Rows from block 2 of a small autoregressive pixel model, named by matrix and row number. Rows with one number belong to one neuron. Each number is 200 + 40 x the weight over its row's rms, rounded and kept within 0 to 999. All counts start at 0.
After each neuron's rows are labels from the 100 images, of 14976, where the neuron reaches its highest value: "strongest on" is what is common among them. Only what is clearly more common there than usual is listed. The data: microscope photos of single blood and bone marrow cells. In brackets: how many of the 100, against the usual share in percent.
# fc1: MLP up (model.blocks.2.mlp.fc1.weight, 768x384), inputs 77-153
# fc2: MLP down (model.blocks.2.mlp.fc2.weight, 384x768, transposed), outputs 77-153

fc1.534,221,200,208,246,124,209,200,193,200,212,200,280,182,200,200,216,251,256,200,258,200,226,200,125,200,200,200,200,202,200,200,200,200,140,195,201,148,194,200,202,218,188,173,253,200,168,247,200,171,200,199,206,145,193,216,200,179,200,200,26,222,179,200,161,164,240,233,115,200,124,233,268,200,198,200,155,200
fc2.534,206,169,183,194,251,226,200,187,242,213,242,200,170,231,180,213,184,175,123,200,206,287,156,186,221,200,200,171,194,88,221,200,176,235,199,200,200,238,83,200,147,178,245,255,200,250,270,141,218,208,200,200,182,173,232,175,148,193,200,161,200,200,157,115,200,175,279,200,200,200,177,151,129,164,123,244,180
strongest on: cell type: blast (39 vs 6.1)

fc1.434,200,189,277,236,172,212,205,252,200,134,222,204,200,200,223,208,224,182,200,200,186,174,197,200,189,301,220,219,215,255,199,274,200,121,235,249,197,256,200,226,264,268,251,154,167,169,200,346,179,188,246,175,271,200,152,200,200,200,204,259,200,237,173,192,212,200,200,214,204,147,197,223,148,182,183,239,195
fc2.434,151,163,167,135,200,192,200,243,200,136,202,148,264,248,146,165,200,261,200,131,257,153,200,200,210,200,248,165,113,198,267,246,194,176,211,283,188,200,285,259,200,200,160,247,136,282,250,188,195,200,200,163,200,202,135,154,249,171,190,200,200,267,220,200,183,276,89,214,77,215,117,197,200,139,167,233,325
strongest on: cell type: artefact (54 vs 9.8)

fc1.286,235,175,260,200,200,229,234,216,206,200,200,182,200,150,338,249,108,239,200,200,241,185,200,265,189,157,226,255,174,205,177,172,212,165,144,189,273,124,224,200,144,297,177,216,200,208,145,200,215,161,275,200,159,200,217,176,112,200,229,200,212,275,168,170,200,187,200,263,169,200,209,164,239,200,200,226,218
fc2.286,200,200,179,124,198,212,182,268,255,200,171,200,203,174,200,265,200,221,299,249,200,326,200,155,192,200,167,200,196,200,136,212,200,234,209,200,207,200,200,200,189,200,206,200,194,208,234,200,170,199,200,229,200,115,259,257,200,217,200,200,194,232,82,142,167,259,191,143,200,138,106,166,200,184,205,274,200
strongest on: cell type: eosinophil (47 vs 4.2); smear: peripheral blood (42 vs 16.2)

fc1.682,200,154,244,236,200,218,200,200,193,200,153,200,108,229,277,200,134,200,200,200,287,207,172,200,200,200,200,208,176,211,194,244,164,189,190,200,154,283,142,255,119,161,242,219,149,220,182,200,244,200,201,163,166,194,199,200,200,200,200,275,214,216,208,206,193,200,200,239,200,200,140,251,200,200,200,200,108
fc2.682,200,177,271,200,214,200,134,200,253,209,179,200,238,177,237,109,238,115,142,200,230,266,240,340,267,246,178,199,250,200,210,161,255,200,283,180,152,210,156,200,246,242,201,200,268,217,206,206,218,148,98,225,200,202,200,163,183,243,200,205,200,200,176,153,200,157,200,168,208,200,200,211,205,178,160,200,166
strongest on: cell type: erythroblast (89 vs 14.3)

fc1.676,200,223,284,175,196,200,200,266,233,248,151,198,201,200,370,184,200,200,200,188,214,200,200,195,200,202,200,182,175,195,187,217,200,258,275,184,190,200,135,239,114,43,237,245,200,198,209,151,241,200,304,227,204,200,123,200,157,182,207,239,142,200,200,224,216,200,200,268,200,195,182,200,281,193,266,200,199
fc2.676,200,135,265,200,266,176,197,200,200,200,200,201,255,223,200,200,200,132,166,278,200,200,200,238,200,156,253,152,143,244,182,210,226,200,104,200,200,200,161,224,200,209,154,230,200,200,137,233,238,111,168,200,112,197,214,200,200,266,162,200,145,200,190,267,137,172,250,223,200,184,161,209,119,142,171,200,222
strongest on: cell type: blast (28 vs 6.1)

fc1.412,114,200,200,167,200,162,140,176,230,249,241,132,203,200,200,200,219,181,258,179,172,200,200,258,200,240,111,231,200,200,200,219,200,193,200,199,172,200,127,133,200,146,298,275,260,184,200,198,200,178,148,200,200,238,229,172,200,161,246,200,122,200,167,120,196,200,200,200,141,184,241,161,200,216,165,247,199
fc2.412,207,200,219,221,154,200,147,235,182,169,206,200,180,258,273,211,229,275,178,241,123,205,191,180,178,200,172,216,200,144,141,160,279,200,169,200,200,147,223,278,176,141,161,177,184,236,200,200,241,200,121,200,239,200,145,210,200,210,200,180,228,204,200,199,318,200,129,179,153,200,192,236,229,196,297,181,272
strongest on: smear: peripheral blood (46 vs 16.2)

fc1.122,224,200,200,232,200,200,232,206,200,193,148,179,169,125,261,200,259,197,254,200,190,170,233,302,200,261,200,200,144,220,200,200,188,244,135,133,234,198,194,234,267,215,263,261,180,213,200,220,200,142,200,224,200,185,141,200,228,122,200,261,240,187,228,231,200,172,246,200,200,324,200,200,200,231,223,139,200
fc2.122,200,253,268,200,200,239,191,200,258,245,182,162,207,149,274,173,210,141,218,201,228,114,200,200,260,200,200,209,177,178,200,260,199,210,188,200,63,253,229,207,237,178,220,260,304,209,171,201,202,162,212,200,200,200,222,218,154,193,256,266,132,275,167,190,170,111,161,200,198,257,200,231,306,166,150,170,200
strongest on: cell type: lymphocyte (35 vs 15.3)

fc1.435,180,164,175,251,238,200,164,200,200,200,242,183,230,176,200,177,182,200,115,150,200,171,207,274,200,204,200,200,219,192,200,161,251,200,148,200,200,166,259,207,202,204,247,200,200,200,220,190,196,200,170,182,242,200,277,186,173,187,147,227,159,200,160,191,165,200,254,153,200,200,226,181,162,108,237,201,200
fc2.435,200,142,200,200,200,232,258,200,200,200,237,219,160,299,200,236,246,239,200,220,200,200,219,149,192,216,261,204,289,200,78,200,128,107,162,200,155,202,190,173,281,92,200,200,191,200,178,200,110,200,130,141,230,139,200,234,249,194,245,147,236,114,241,200,200,173,134,208,158,256,200,148,341,176,200,208,184
strongest on: cell type: segmented neutrophil (56 vs 20)

fc1.280,152,153,200,200,200,200,200,131,207,200,207,200,200,156,200,181,200,268,200,200,269,200,228,230,126,238,200,196,277,200,182,198,200,127,190,200,310,184,247,244,207,289,200,188,151,200,235,231,200,200,200,114,150,288,200,200,156,118,261,291,200,200,204,200,103,180,174,186,276,195,209,225,162,200,200,232,134
fc2.280,263,258,113,200,216,200,151,168,311,103,148,200,203,200,200,232,302,200,158,185,268,173,200,179,223,184,166,200,200,259,175,190,150,153,197,199,214,132,200,168,227,224,200,171,199,200,200,152,295,211,264,161,123,200,183,239,160,217,205,229,199,200,187,200,200,135,277,246,186,126,248,247,199,251,177,200,243
strongest on: cell type: artefact (29 vs 9.8)

fc1.756,269,136,200,137,200,200,200,266,271,200,135,200,288,186,197,229,135,117,241,200,145,242,178,167,311,210,186,239,254,240,209,200,232,169,200,200,259,149,200,133,204,193,245,89,200,200,148,162,182,200,153,257,200,150,200,209,177,187,153,197,200,211,110,185,276,188,137,249,200,200,192,252,204,173,218,281,197
fc2.756,200,198,125,200,166,165,228,200,173,200,262,125,204,230,223,200,200,231,200,323,208,224,320,261,97,179,262,200,178,247,216,183,200,200,200,200,200,235,102,221,200,171,167,248,151,146,221,225,184,159,131,190,221,230,226,192,176,293,200,200,200,236,123,214,131,200,200,200,192,200,213,100,221,221,161,131,58
strongest on: cell type: eosinophil (51 vs 4.2); cell type: segmented neutrophil (42 vs 20)

fc1.138,218,139,265,261,153,213,169,209,132,200,215,224,200,241,258,237,202,200,174,208,200,200,200,201,171,200,133,150,195,200,236,272,149,232,152,193,171,227,255,189,125,121,209,283,200,200,200,200,254,200,200,158,200,200,200,163,136,177,196,146,213,200,177,147,200,142,200,200,200,200,200,200,200,123,201,200,189
fc2.138,147,185,277,200,178,200,265,159,266,114,167,200,217,200,149,273,226,159,260,259,194,191,260,208,270,156,245,220,200,163,173,192,264,250,155,200,197,141,187,200,227,205,171,233,173,210,182,200,237,200,130,200,200,278,137,289,240,233,261,200,195,248,200,200,120,139,202,200,137,200,167,151,158,148,161,200,167
strongest on: cell type: erythroblast (66 vs 14.3)

fc1.273,200,189,200,241,197,242,122,230,149,212,200,98,177,199,105,245,275,219,181,167,180,180,165,264,180,177,149,278,324,172,205,195,187,200,172,140,209,177,242,191,199,141,200,225,197,247,144,153,235,244,173,200,200,201,164,187,249,107,246,202,167,202,200,200,229,200,200,236,216,177,220,228,156,177,221,245,187
fc2.273,149,200,240,120,258,200,201,236,215,234,193,200,200,200,167,200,228,200,252,200,278,126,228,200,165,171,200,176,254,178,105,187,200,200,142,256,273,200,230,206,286,200,231,236,168,231,190,157,200,194,213,200,164,285,312,200,200,193,212,280,200,293,111,297,230,200,202,129,194,191,179,145,200,143,200,200,210
strongest on: cell type: promyelocyte (48 vs 6.4); cell type: plasma cell (27 vs 3.6)

fc1.337,200,215,200,225,233,221,139,200,160,172,259,200,200,200,194,182,263,173,262,119,171,203,248,188,194,200,200,177,154,184,130,200,186,321,166,162,200,153,246,124,200,187,200,200,166,135,178,200,222,215,200,134,200,191,173,176,200,200,226,281,228,203,200,138,252,268,117,247,115,183,227,141,200,157,232,236,200
fc2.337,335,200,198,205,166,184,182,204,200,267,200,149,200,183,200,200,176,192,156,221,244,218,200,174,200,178,200,150,294,145,225,236,196,200,246,217,200,200,200,176,200,241,114,169,159,204,291,209,200,216,200,200,200,244,200,247,144,204,164,185,200,200,145,239,200,200,176,217,214,210,150,200,246,200,223,200,212
strongest on: cell type: promyelocyte (25 vs 6.4)

fc1.97,242,286,246,187,284,191,176,212,157,206,210,204,232,237,232,238,280,200,200,147,200,257,200,135,144,200,151,182,181,132,205,188,138,200,200,242,197,200,200,250,221,186,220,200,130,158,200,200,200,184,162,149,270,200,186,164,268,174,173,152,200,164,200,203,200,200,200,200,144,147,200,242,112,111,195,200,169
fc2.97,83,200,218,200,169,181,200,195,200,200,282,200,200,180,203,200,107,173,180,257,230,204,200,205,200,144,271,185,144,200,226,227,200,253,200,194,258,313,200,171,217,200,229,296,259,228,200,200,161,246,200,236,181,180,189,183,161,200,209,138,200,217,200,164,163,200,148,200,200,200,136,158,184,152,216,210,235
strongest on: cell type: artefact (39 vs 9.8)

fc1.325,123,200,200,215,156,131,216,327,193,174,149,220,200,140,200,144,150,321,180,248,243,200,200,199,184,200,170,224,169,200,208,188,200,197,188,176,238,83,161,221,200,200,171,138,238,244,200,200,100,192,200,173,244,202,200,200,200,224,92,200,291,203,236,200,211,266,200,167,200,210,219,200,188,200,205,200,222
fc2.325,280,182,156,257,200,261,88,226,200,290,171,267,160,208,202,200,259,169,200,215,154,193,200,200,200,211,200,246,322,208,200,137,156,200,224,200,136,257,194,200,206,200,200,159,210,195,153,200,236,142,187,189,200,252,193,132,245,210,200,200,200,192,140,200,200,262,155,200,223,200,200,200,234,158,200,200,210
strongest on: cell type: segmented neutrophil (52 vs 20)

fc1.186,200,200,200,131,127,196,309,200,238,226,237,200,190,223,183,122,118,131,204,200,183,200,248,135,191,187,171,190,196,271,171,236,200,200,200,219,284,237,134,200,212,200,200,193,178,174,137,200,266,145,256,200,59,156,221,186,137,95,200,211,189,276,272,176,183,172,150,234,198,211,182,213,292,200,127,268,200
fc2.186,223,187,196,151,259,200,154,156,283,107,160,115,248,200,231,178,200,240,200,125,178,200,200,276,199,218,255,169,261,178,219,220,102,184,200,206,166,166,220,200,131,180,241,200,200,200,200,189,200,256,148,128,275,200,168,190,255,157,192,211,183,200,200,148,195,230,197,186,149,184,200,308,202,190,219,200,181
strongest on: cell type: erythroblast (38 vs 14.3)

fc1.624,141,231,200,253,117,200,144,186,241,200,200,200,236,181,212,200,200,197,175,176,200,141,225,212,267,200,163,184,171,200,183,200,198,98,133,200,200,215,229,174,200,211,156,251,200,201,151,200,236,200,200,259,200,159,200,209,194,236,215,202,172,200,112,165,205,112,242,196,165,223,187,199,200,185,209,260,201
fc2.624,217,158,200,167,200,193,142,301,228,200,152,131,171,200,226,200,198,214,215,204,304,145,226,200,157,237,257,200,201,200,234,245,200,236,203,200,166,115,200,200,262,135,200,279,184,200,185,242,98,200,258,199,200,200,260,213,244,200,285,200,178,244,208,162,200,118,197,200,238,257,200,131,203,267,72,96,214
strongest on: cell type: band neutrophil (27 vs 5.6)

fc1.303,200,171,200,207,314,200,99,200,200,90,291,171,253,228,281,200,160,200,200,218,99,203,193,143,243,200,239,200,157,220,199,195,178,143,198,200,200,217,174,200,206,200,136,245,169,203,200,239,206,311,182,151,200,192,163,259,200,226,159,200,200,242,229,244,200,116,212,288,200,270,207,196,132,200,200,236,200
fc2.303,195,208,139,214,200,214,255,209,109,261,250,170,133,200,200,200,267,188,244,200,200,200,144,193,156,200,103,227,244,250,256,200,283,230,200,200,200,200,200,205,230,152,134,121,154,200,249,236,228,151,200,174,200,200,236,210,130,200,301,200,205,160,169,203,238,200,227,109,195,208,175,170,253,202,120,126,253
strongest on: cell type: artefact (35 vs 9.8)

fc1.441,189,200,196,200,200,172,254,170,253,118,297,227,200,200,160,200,208,164,128,133,168,138,200,239,245,200,272,187,217,239,200,200,183,195,175,200,251,204,246,211,303,200,138,269,191,156,206,200,231,234,200,200,148,205,250,200,249,149,182,217,200,200,185,191,176,169,169,294,200,200,269,200,175,267,200,229,184
fc2.441,200,200,200,181,200,200,209,217,234,118,200,200,200,283,229,221,247,234,244,282,242,234,224,200,200,200,166,208,160,245,150,184,266,286,222,119,191,213,200,187,200,258,178,200,200,260,123,200,200,250,200,200,215,120,163,200,177,200,174,200,200,228,200,176,183,252,95,145,175,161,226,200,200,255,254,197,196
strongest on: smear: peripheral blood (45 vs 16.2)

fc1.132,150,163,145,230,145,285,143,255,213,297,203,144,225,204,154,138,212,200,145,168,154,200,243,225,323,200,200,173,152,200,249,184,201,169,200,133,256,200,157,244,172,77,164,242,200,191,158,204,200,164,200,226,242,232,200,215,249,196,240,195,163,200,200,211,265,200,204,200,173,200,212,222,200,200,297,200,162
fc2.132,250,174,200,200,208,115,173,252,223,182,200,229,153,194,330,218,200,177,246,207,200,200,226,200,152,210,230,200,250,241,200,219,200,200,200,221,113,110,200,236,200,182,225,250,248,200,203,232,165,179,208,261,140,200,200,202,250,198,254,207,237,200,200,211,162,141,202,101,201,200,158,200,200,214,148,203,133
strongest on: cell type: promyelocyte (27 vs 6.4); cell type: band neutrophil (25 vs 5.6)

fc1.479,198,220,200,186,200,195,222,234,130,248,238,200,142,200,200,285,200,200,255,232,223,200,152,200,135,292,270,155,237,174,183,196,159,153,200,217,189,142,285,200,200,179,219,200,208,162,212,130,248,257,148,185,209,122,189,200,200,200,200,235,200,215,139,273,213,253,200,216,200,180,202,158,144,181,200,187,178
fc2.479,200,238,213,171,200,193,168,178,165,200,151,214,200,176,200,129,191,200,200,296,152,200,218,240,204,137,139,200,93,252,205,195,200,200,200,210,210,200,155,200,116,171,255,229,200,254,200,206,201,175,200,178,238,200,276,200,200,200,181,200,223,148,368,163,281,183,168,249,294,198,200,135,232,294,150,160,126
strongest on: cell type: segmented neutrophil (77 vs 20); smear: peripheral blood (64 vs 16.2)

fc1.563,233,200,209,195,232,200,197,213,200,284,255,150,199,210,148,158,219,161,238,184,184,190,215,200,205,214,198,200,275,231,216,128,225,109,229,256,244,184,231,200,310,200,266,200,200,142,170,200,215,238,203,222,242,243,136,118,255,176,129,200,136,234,200,248,260,162,225,293,165,213,186,200,209,189,284,210,200
fc2.563,146,200,233,189,279,227,172,238,241,300,169,171,171,200,259,200,200,168,238,141,263,175,200,184,136,248,252,182,264,176,189,94,169,200,197,200,197,222,246,165,151,171,271,252,158,200,138,191,222,214,200,200,178,182,198,234,182,200,303,274,158,169,200,149,200,197,200,193,248,200,273,230,200,200,167,241,200
strongest on: cell type: promyelocyte (33 vs 6.4)

fc1.610,200,232,241,200,134,200,272,282,200,213,200,194,200,200,200,134,211,200,223,217,162,200,212,200,200,212,200,190,236,200,185,128,155,203,258,200,200,178,218,177,200,182,174,200,200,200,200,90,151,163,196,133,208,177,171,120,200,212,200,217,214,200,200,249,185,261,157,234,200,205,146,158,149,273,224,206,116
fc2.610,200,200,200,200,191,194,132,188,200,229,200,251,264,197,188,241,123,236,274,163,176,260,223,293,224,200,200,200,187,201,151,284,200,175,195,200,153,244,275,268,238,177,132,213,197,200,200,200,242,279,257,163,200,242,194,200,153,220,200,172,200,280,174,270,154,185,200,200,200,140,200,200,200,200,284,200,232
strongest on: cell type: artefact (43 vs 9.8)

fc1.496,189,95,200,200,185,159,200,200,200,234,129,179,200,213,200,91,179,211,177,257,238,200,200,239,162,200,200,200,244,192,200,173,205,145,200,186,129,242,182,200,241,193,141,275,148,316,172,200,200,268,200,200,184,192,200,200,223,200,279,220,200,160,224,152,217,133,217,206,166,224,180,151,261,66,200,102,172
fc2.496,141,200,200,132,247,200,181,200,222,200,200,181,200,200,170,160,200,130,200,200,215,290,200,200,213,200,200,204,185,140,254,190,232,200,255,218,153,177,201,168,233,293,220,200,208,200,218,276,200,241,194,200,119,273,200,200,164,200,203,200,115,204,190,200,155,131,237,239,200,200,200,205,230,200,200,268,261
strongest on: cell type: erythroblast (53 vs 14.3)

fc1.173,255,231,257,200,107,172,200,258,173,200,222,245,161,200,200,194,146,221,175,200,175,197,200,213,167,206,200,191,284,214,207,205,157,172,174,210,219,215,215,255,201,287,202,157,158,224,222,183,200,202,247,200,219,200,200,200,179,281,271,253,229,177,146,211,200,200,117,292,158,185,200,260,218,217,168,237,200
fc2.173,200,174,223,250,163,177,200,200,200,220,226,139,200,130,185,144,143,249,200,288,176,307,238,270,211,219,179,184,220,200,200,179,253,274,190,200,257,217,259,233,200,198,283,144,122,200,141,221,145,132,160,199,148,187,248,200,186,200,186,200,200,233,106,200,128,272,264,198,172,200,188,233,213,225,200,252,200
strongest on: cell type: eosinophil (71 vs 4.2)

fc1.261,192,152,200,200,200,200,160,200,248,154,200,200,133,127,200,142,58,200,257,169,111,257,200,200,229,331,218,127,200,258,247,157,224,183,96,131,184,186,239,200,200,170,140,200,251,90,135,200,152,179,179,202,200,170,202,200,200,197,261,154,225,211,200,81,160,200,300,193,221,200,234,152,200,163,156,278,198
fc2.261,271,200,200,185,201,140,208,226,144,182,197,213,217,241,259,218,264,260,200,258,126,292,202,200,200,258,262,200,200,100,204,200,200,271,200,171,164,258,202,252,129,238,142,226,131,200,134,200,283,255,123,224,198,147,160,265,200,175,272,200,200,142,98,200,200,319,200,200,184,200,200,190,187,170,257,247,102
strongest on: cell type: segmented neutrophil (62 vs 20); smear: peripheral blood (42 vs 16.2)

fc1.453,293,142,200,144,198,262,189,249,185,292,207,241,260,200,201,176,237,210,196,301,200,256,195,265,266,192,246,189,161,132,135,259,242,194,263,180,129,200,177,167,210,200,282,247,155,261,168,190,171,200,234,200,200,200,133,150,200,200,200,234,278,200,200,243,158,153,223,170,179,330,255,231,314,133,221,154,120
fc2.453,200,142,166,139,165,212,179,247,209,173,200,200,130,229,183,158,155,200,227,195,200,200,202,93,169,137,200,224,238,200,188,200,201,297,193,200,188,210,175,200,91,199,160,163,248,228,200,261,178,226,180,200,189,252,200,200,169,256,200,175,213,209,207,191,265,196,240,264,226,200,200,220,236,148,128,144,228
strongest on: cell type: lymphocyte (44 vs 15.3)

fc1.726,170,200,165,200,229,159,200,172,200,184,200,201,200,201,158,252,207,154,200,204,192,177,163,200,200,200,161,230,200,220,206,200,277,200,157,152,258,210,174,148,323,154,142,155,221,165,184,159,200,182,261,171,200,200,200,247,176,231,200,188,144,165,170,200,207,136,200,176,204,195,202,198,143,200,200,193,223
fc2.726,200,129,200,235,218,230,238,124,259,200,244,200,200,178,200,138,211,231,209,180,207,200,178,229,200,266,148,200,232,141,200,175,155,206,163,236,200,94,200,200,200,140,132,200,185,200,89,200,178,125,219,243,158,200,147,200,174,200,202,243,200,200,198,246,186,262,251,145,200,222,245,159,221,200,200,130,200
strongest on: smear: peripheral blood (52 vs 16.2); cell type: eosinophil (38 vs 4.2)

fc1.368,240,171,173,201,214,258,194,152,190,151,213,245,200,171,152,212,220,200,241,162,166,200,163,200,124,153,198,211,125,203,200,200,200,170,95,240,200,200,200,287,242,206,238,221,200,200,139,181,200,194,200,220,179,244,154,213,200,200,120,270,237,188,264,218,254,222,131,142,143,200,200,200,173,179,176,186,166
fc2.368,182,243,163,173,238,195,200,160,207,151,154,165,222,235,231,254,208,213,281,87,205,167,200,290,160,200,200,200,239,161,221,200,199,244,200,200,222,96,200,200,200,180,200,178,200,251,266,219,222,252,233,172,176,164,157,246,200,254,179,166,187,266,162,312,200,185,142,140,240,170,200,153,226,200,212,187,195
strongest on: cell type: artefact (25 vs 9.8)

fc1.296,250,195,167,200,153,147,200,243,200,200,269,257,200,219,173,139,243,256,200,161,200,200,228,200,200,116,200,200,237,243,200,200,200,266,185,200,214,285,170,200,224,126,200,158,159,211,230,200,125,209,193,200,199,183,158,275,200,200,200,200,174,150,200,200,194,200,200,199,200,159,180,127,131,200,290,183,200
fc2.296,245,200,226,223,115,268,200,208,118,196,209,200,191,146,151,200,175,132,195,231,200,220,171,200,200,216,200,174,110,134,200,167,200,229,162,256,200,200,155,247,223,200,184,200,135,178,196,200,210,200,271,278,200,304,200,200,169,239,227,177,200,148,243,147,203,188,200,224,189,200,205,200,221,200,249,200,200
strongest on: cell type: proerythroblast (27 vs 1.5)

fc1.501,154,252,158,249,110,195,200,200,200,200,200,283,290,228,124,120,248,238,131,118,239,282,253,167,194,200,272,204,230,237,219,200,200,296,156,197,184,258,200,213,143,240,270,211,213,200,200,212,136,134,218,179,158,241,200,200,200,200,200,200,172,168,200,167,200,143,183,200,200,200,271,219,200,200,200,200,242
fc2.501,157,89,287,200,246,133,200,137,200,202,200,189,216,200,276,154,200,200,200,234,200,200,200,282,270,212,159,207,130,148,209,137,200,158,178,200,166,180,200,307,200,200,174,332,200,169,105,224,148,191,254,239,200,200,200,200,246,176,200,183,200,200,200,200,200,200,200,200,200,200,139,200,200,228,286,200,172
strongest on: cell type: blast (25 vs 6.1)

fc1.345,279,265,260,216,190,252,180,172,200,87,108,174,267,118,127,200,234,166,200,160,219,194,189,175,200,265,200,255,200,241,200,177,200,241,229,228,274,161,177,200,148,177,217,200,182,200,200,200,200,133,280,208,253,227,170,200,200,200,200,231,200,225,200,185,250,250,195,200,150,203,184,200,200,228,208,269,200
fc2.345,200,162,151,212,227,200,185,266,230,245,200,200,238,271,219,167,181,176,200,205,200,229,248,171,239,129,213,279,117,218,207,200,188,223,242,200,200,162,237,200,269,276,163,201,200,284,217,200,200,200,200,211,158,162,200,211,200,200,94,284,220,273,162,252,200,227,200,200,180,167,181,200,254,145,183,200,277
strongest on: cell type: artefact (31 vs 9.8)