From a checkpoint of a small autoregressive pixel model: width 384, trained on microscope photos of single blood and bone marrow cells.
Rows from block 5, named by matrix and row number. Rows with one number belong to one attention dimension. Each number is 128 + 24 x the weight over its row's rms, rounded and kept within 0 to 255. All counts start at 0. Numbers have three digits each. After the name is the row's rms in percent of the matrix's.
# q: attention query, key and value (stacked) (model.blocks.5.attn.qkv.weight, 1152x384, the q third), inputs 96-191
# k: attention query, key and value (stacked) (model.blocks.5.attn.qkv.weight, 1152x384, the k third), inputs 96-191
q.25 105:128148152147156114128138174128128132092140087192128128128128138160103097078166128100149128129128070128128176137128141128130163128169158139146118128128115096128128154128128128101128150156133128112128128075137136178135121154124128128105116151137140136155118142105101155156128122152128112156
k.25 109:073075109138158147128128128171117128132161128123157128139142128115087125165115173128102141128148070118128128128128128097133126096128119128128128081128101121092090077123128120158181120116143089138128169161128105183105165126103128117091092144129179145128092114118172137079157172116128128056
q.26 090:141128137108115128103071128109143160156128110147128101099115128178131120128128128128108113128112128128128054128149152091128085128159128128131134097171128114128128128128099121120128159086128128108128131125165094128124128128112133189077128158083128129128108128171114171120125128118162056128
k.26 088:117127128073084125095128128186128122106154102156104128179137097128159108107044128128143128128101110164188128123139123128128134153118128128098093128117141126128128129137077134128083135127128136117156122128125128107150117119128125128128061149128128132128141090120159175112137132077182110128
q.27 089:135138114128130090158143131139079105137128121128128128167128149153156184124125044128144114140128122156182128114185111127128173128128168143128096111154062128070128121128140116089111134128112173167158107106152128128128095128128128119126128090133128133077050128117134128119117128128128151134
k.27 094:105088147128140128136128165128128151101128128130128071162085079094128180128105148119104139115146178127124135140189128060128134151133136153165126113128128132073123132130078128141128157118128128128127121082128128128141145124093128167123144091096095131145128108128117106128131145112169104128
q.28 092:147128103128098106152161128145128134128131128128146135097156137128101134151103117145106160120128148085117163072125128141128128113168132128126128128128142183128128130148078064072135131105176140128192160146128128137090137128140120118128120128142107128136105131143108148136113157161128160100
k.28 093:108088123142106098101092128120086101094128128141075128137135171154109169128128081122128192151128128128136128148143128134134092110128126103128105090145128136131128173157103134148128128128128128128055114128165092127137097147122105153156128128171099128115172151178140104154146133092168084114
q.29 109:084128128122139141082128113081128149124128128128118166103154060168152140100133128128134103079117102174178157128129170159147156128120143130128143096157080194184124164119128082128128142122071158094096157092161128130128107094132137152127175118160117154132139152128128088151128128130088112141
k.29 104:165068133128128147128128071145128124128146128100128128128128128128072134095151137094128137128128145128158143070128134156153168098121128148116107161116123128128128156116128073098155166128128175128141128128131128148190132113128088160150180128109128151128143152102117128115177164113145160125
q.30 103:100128116145077128114077144128128157066147172085086089128128160147141099128128128153149123140128091125099140128120128163180128131136128138128128153157111128128128128128121128139085128128128160128107128089144128135128169093115128169128129128147062134140142128144118106120151118128128120184
k.30 101:128054151128168076159128122151128128084128174138128150128139128137092128158128170128128128156128099138128108162128128170110150128110114128081120104110128128128128073136114128128128128141146084128161128128104068163128151128128154143153128109111128131123128119102128128099113128128172121112
q.31 097:114128133156145183084128149144127132091128128145122128194090150063128128156136128128137107042128128128128171165161144128128132123210128146128128144128113128103152104128106127128137150123131128097096147152106137131134145136114167111186128128075114144107148128160118167128157103128156174080
k.31 096:128128128128128128126054123143128152172128128128136135185152128151128126184169128128120128128133081106128128140094164128128128126167054101124170105177192146128128128128128128128128096128128151093128151173170106132128128117099128128108146155127128115115104128110128146128128142185128174069
q.32 109:128128131140144149178105128150074118128118128103147179080128105128128131128144085153111128179164131105099156096111128128159128109162101092114110160149161107128138128146128183115188147128130126063128128089128128155134128128126102128109123150132128128128073095099128136137117178103155164097
k.32 104:128128096157128115155155128128104152128165139140128125128128076085128137128128100128140150137128128128105104114162128110157146128128153120100072121114128128143069082167152131128128119092128128149118151128174128128136083118092085128178115115108128094123128135128120095139128106128124128158
q.33 098:128128128128121128112126128115117130128122144180120068181128136110128128125128145128159148128083129128147098128154124128117123162128128078128128128154145140093100108128062096079128082128106166136128128128143128119143120128128100128130104138084153128128128132160073153137105128137128104171
k.33 099:153099128128128111098128128092137128093128143128101113128096148128116120214148121149128156110128134128103128128156106134140153141140128128144128128102170128128117119088148141156128181100118140111087099108145128160079153115150128151113090145088128128120094122128101128128140167171125108114
q.34 098:137129126101128095082138118128159098128077148169100128089128143133118155109133180128128148166128142128135105125133128137128135128129119128110128128178129138172128128150135137126073128128122151112155123144128128128114128090128128128113128147128128098171128128119128127165116128128128128117
k.34 096:117106128161128119128128142190128106155120177113111128117128128167134121126106128092128128128128080096128128138177081128128160109135155124101150169128145128128128074128096152136128167193130086135128148128128136145128128108128157128080071133128117118128130063076105153128128128128157114125
q.35 112:126127142155103139177134139135119144169128128085168148148128127128104125137139111155090128126110128125128128195142172128128108103116149128113106108128106096128143143123175141160188142128128107111125117128145121165128106115128137149109146089190128123137100125128160105184140088151086092125
k.35 103:111149159146062092122128151128128173083144086145128061114159128140143128123167103153145075120135122150124138151121085123128134158187096128128148141128118150122161182128150128075142128128128169149128088128128111097128128128140109128128128128098115128152122127125130128130125092128102082110
q.36 109:127127104098153128090178113097141161128128087162179113134107160127090122103160128138152132128122139128128156145128100116128155128111127128128121139117105094128128170128128126115089151128118128161080128091141157151131128118128128136120128156128128140107150128141164128128128143125128109151
k.36 104:157128128144128120133128095128128109128128194128058078103128122122128128085166142150140128167136114110106079161082199128149189128128144156129128161162112139152113128141142148128078133120153128158128111128128170090128123144178151140128166108138126107095118128143102150098148128152141109135
q.37 128:145128151140078118159128128172078152128145138166085103124187164128148105128110109118179166132126141128154122128117132128126107125155096136152137128128147150089129128150130167090111088128102147180119128109135063156121111128148118114128109143128161097151117121064128128121135079144128124153
k.37 127:128128129128128092128099128107128093112162156139171144185128128133153106125155139121112109128099087123176173131146117144123084112084146128128128163106149094165159085104154135129125107128162088088119121092164107156109136111101150166120122128134133128128163132099114147136099119128128128138
q.38 100:128162106124135111128109128128090146134113128149189128136128179128183145128125159128128110109061128154126133145147148146116099099075128166111092171105112086110128128110098121097128148128128116128104091121132128128136128128132116099099102173202085082126154125098128174128071137128105128156
k.38 089:114109128128128128097148181143076090156142193102150082128142150083165186135132141092118128129095128123128148144128128135119161169128165125128128134117128119128128154134128128125174129176128154103128169128138108128128097110128099114146103142153128128148128176128128166165107191094142172128
q.39 102:046137128133109120089127102143151141128128034096117128126072146122105056123126128140156130124183135159109156128140128128117186128128139139102128115128083144136194139128090128128109170167128128113088136104128128160128128128128146121122128103128113157128077115084100100155103094155125128155
k.39 099:118121152169154161134143095119150153120128128129128094096143128106139163113128182090112128149128128155128128128115152155119140109171128071157128128184097149107077096128136142128185129128076115133163128176128138121128128095144147128079128128118135128148100139139128128130128128156132128070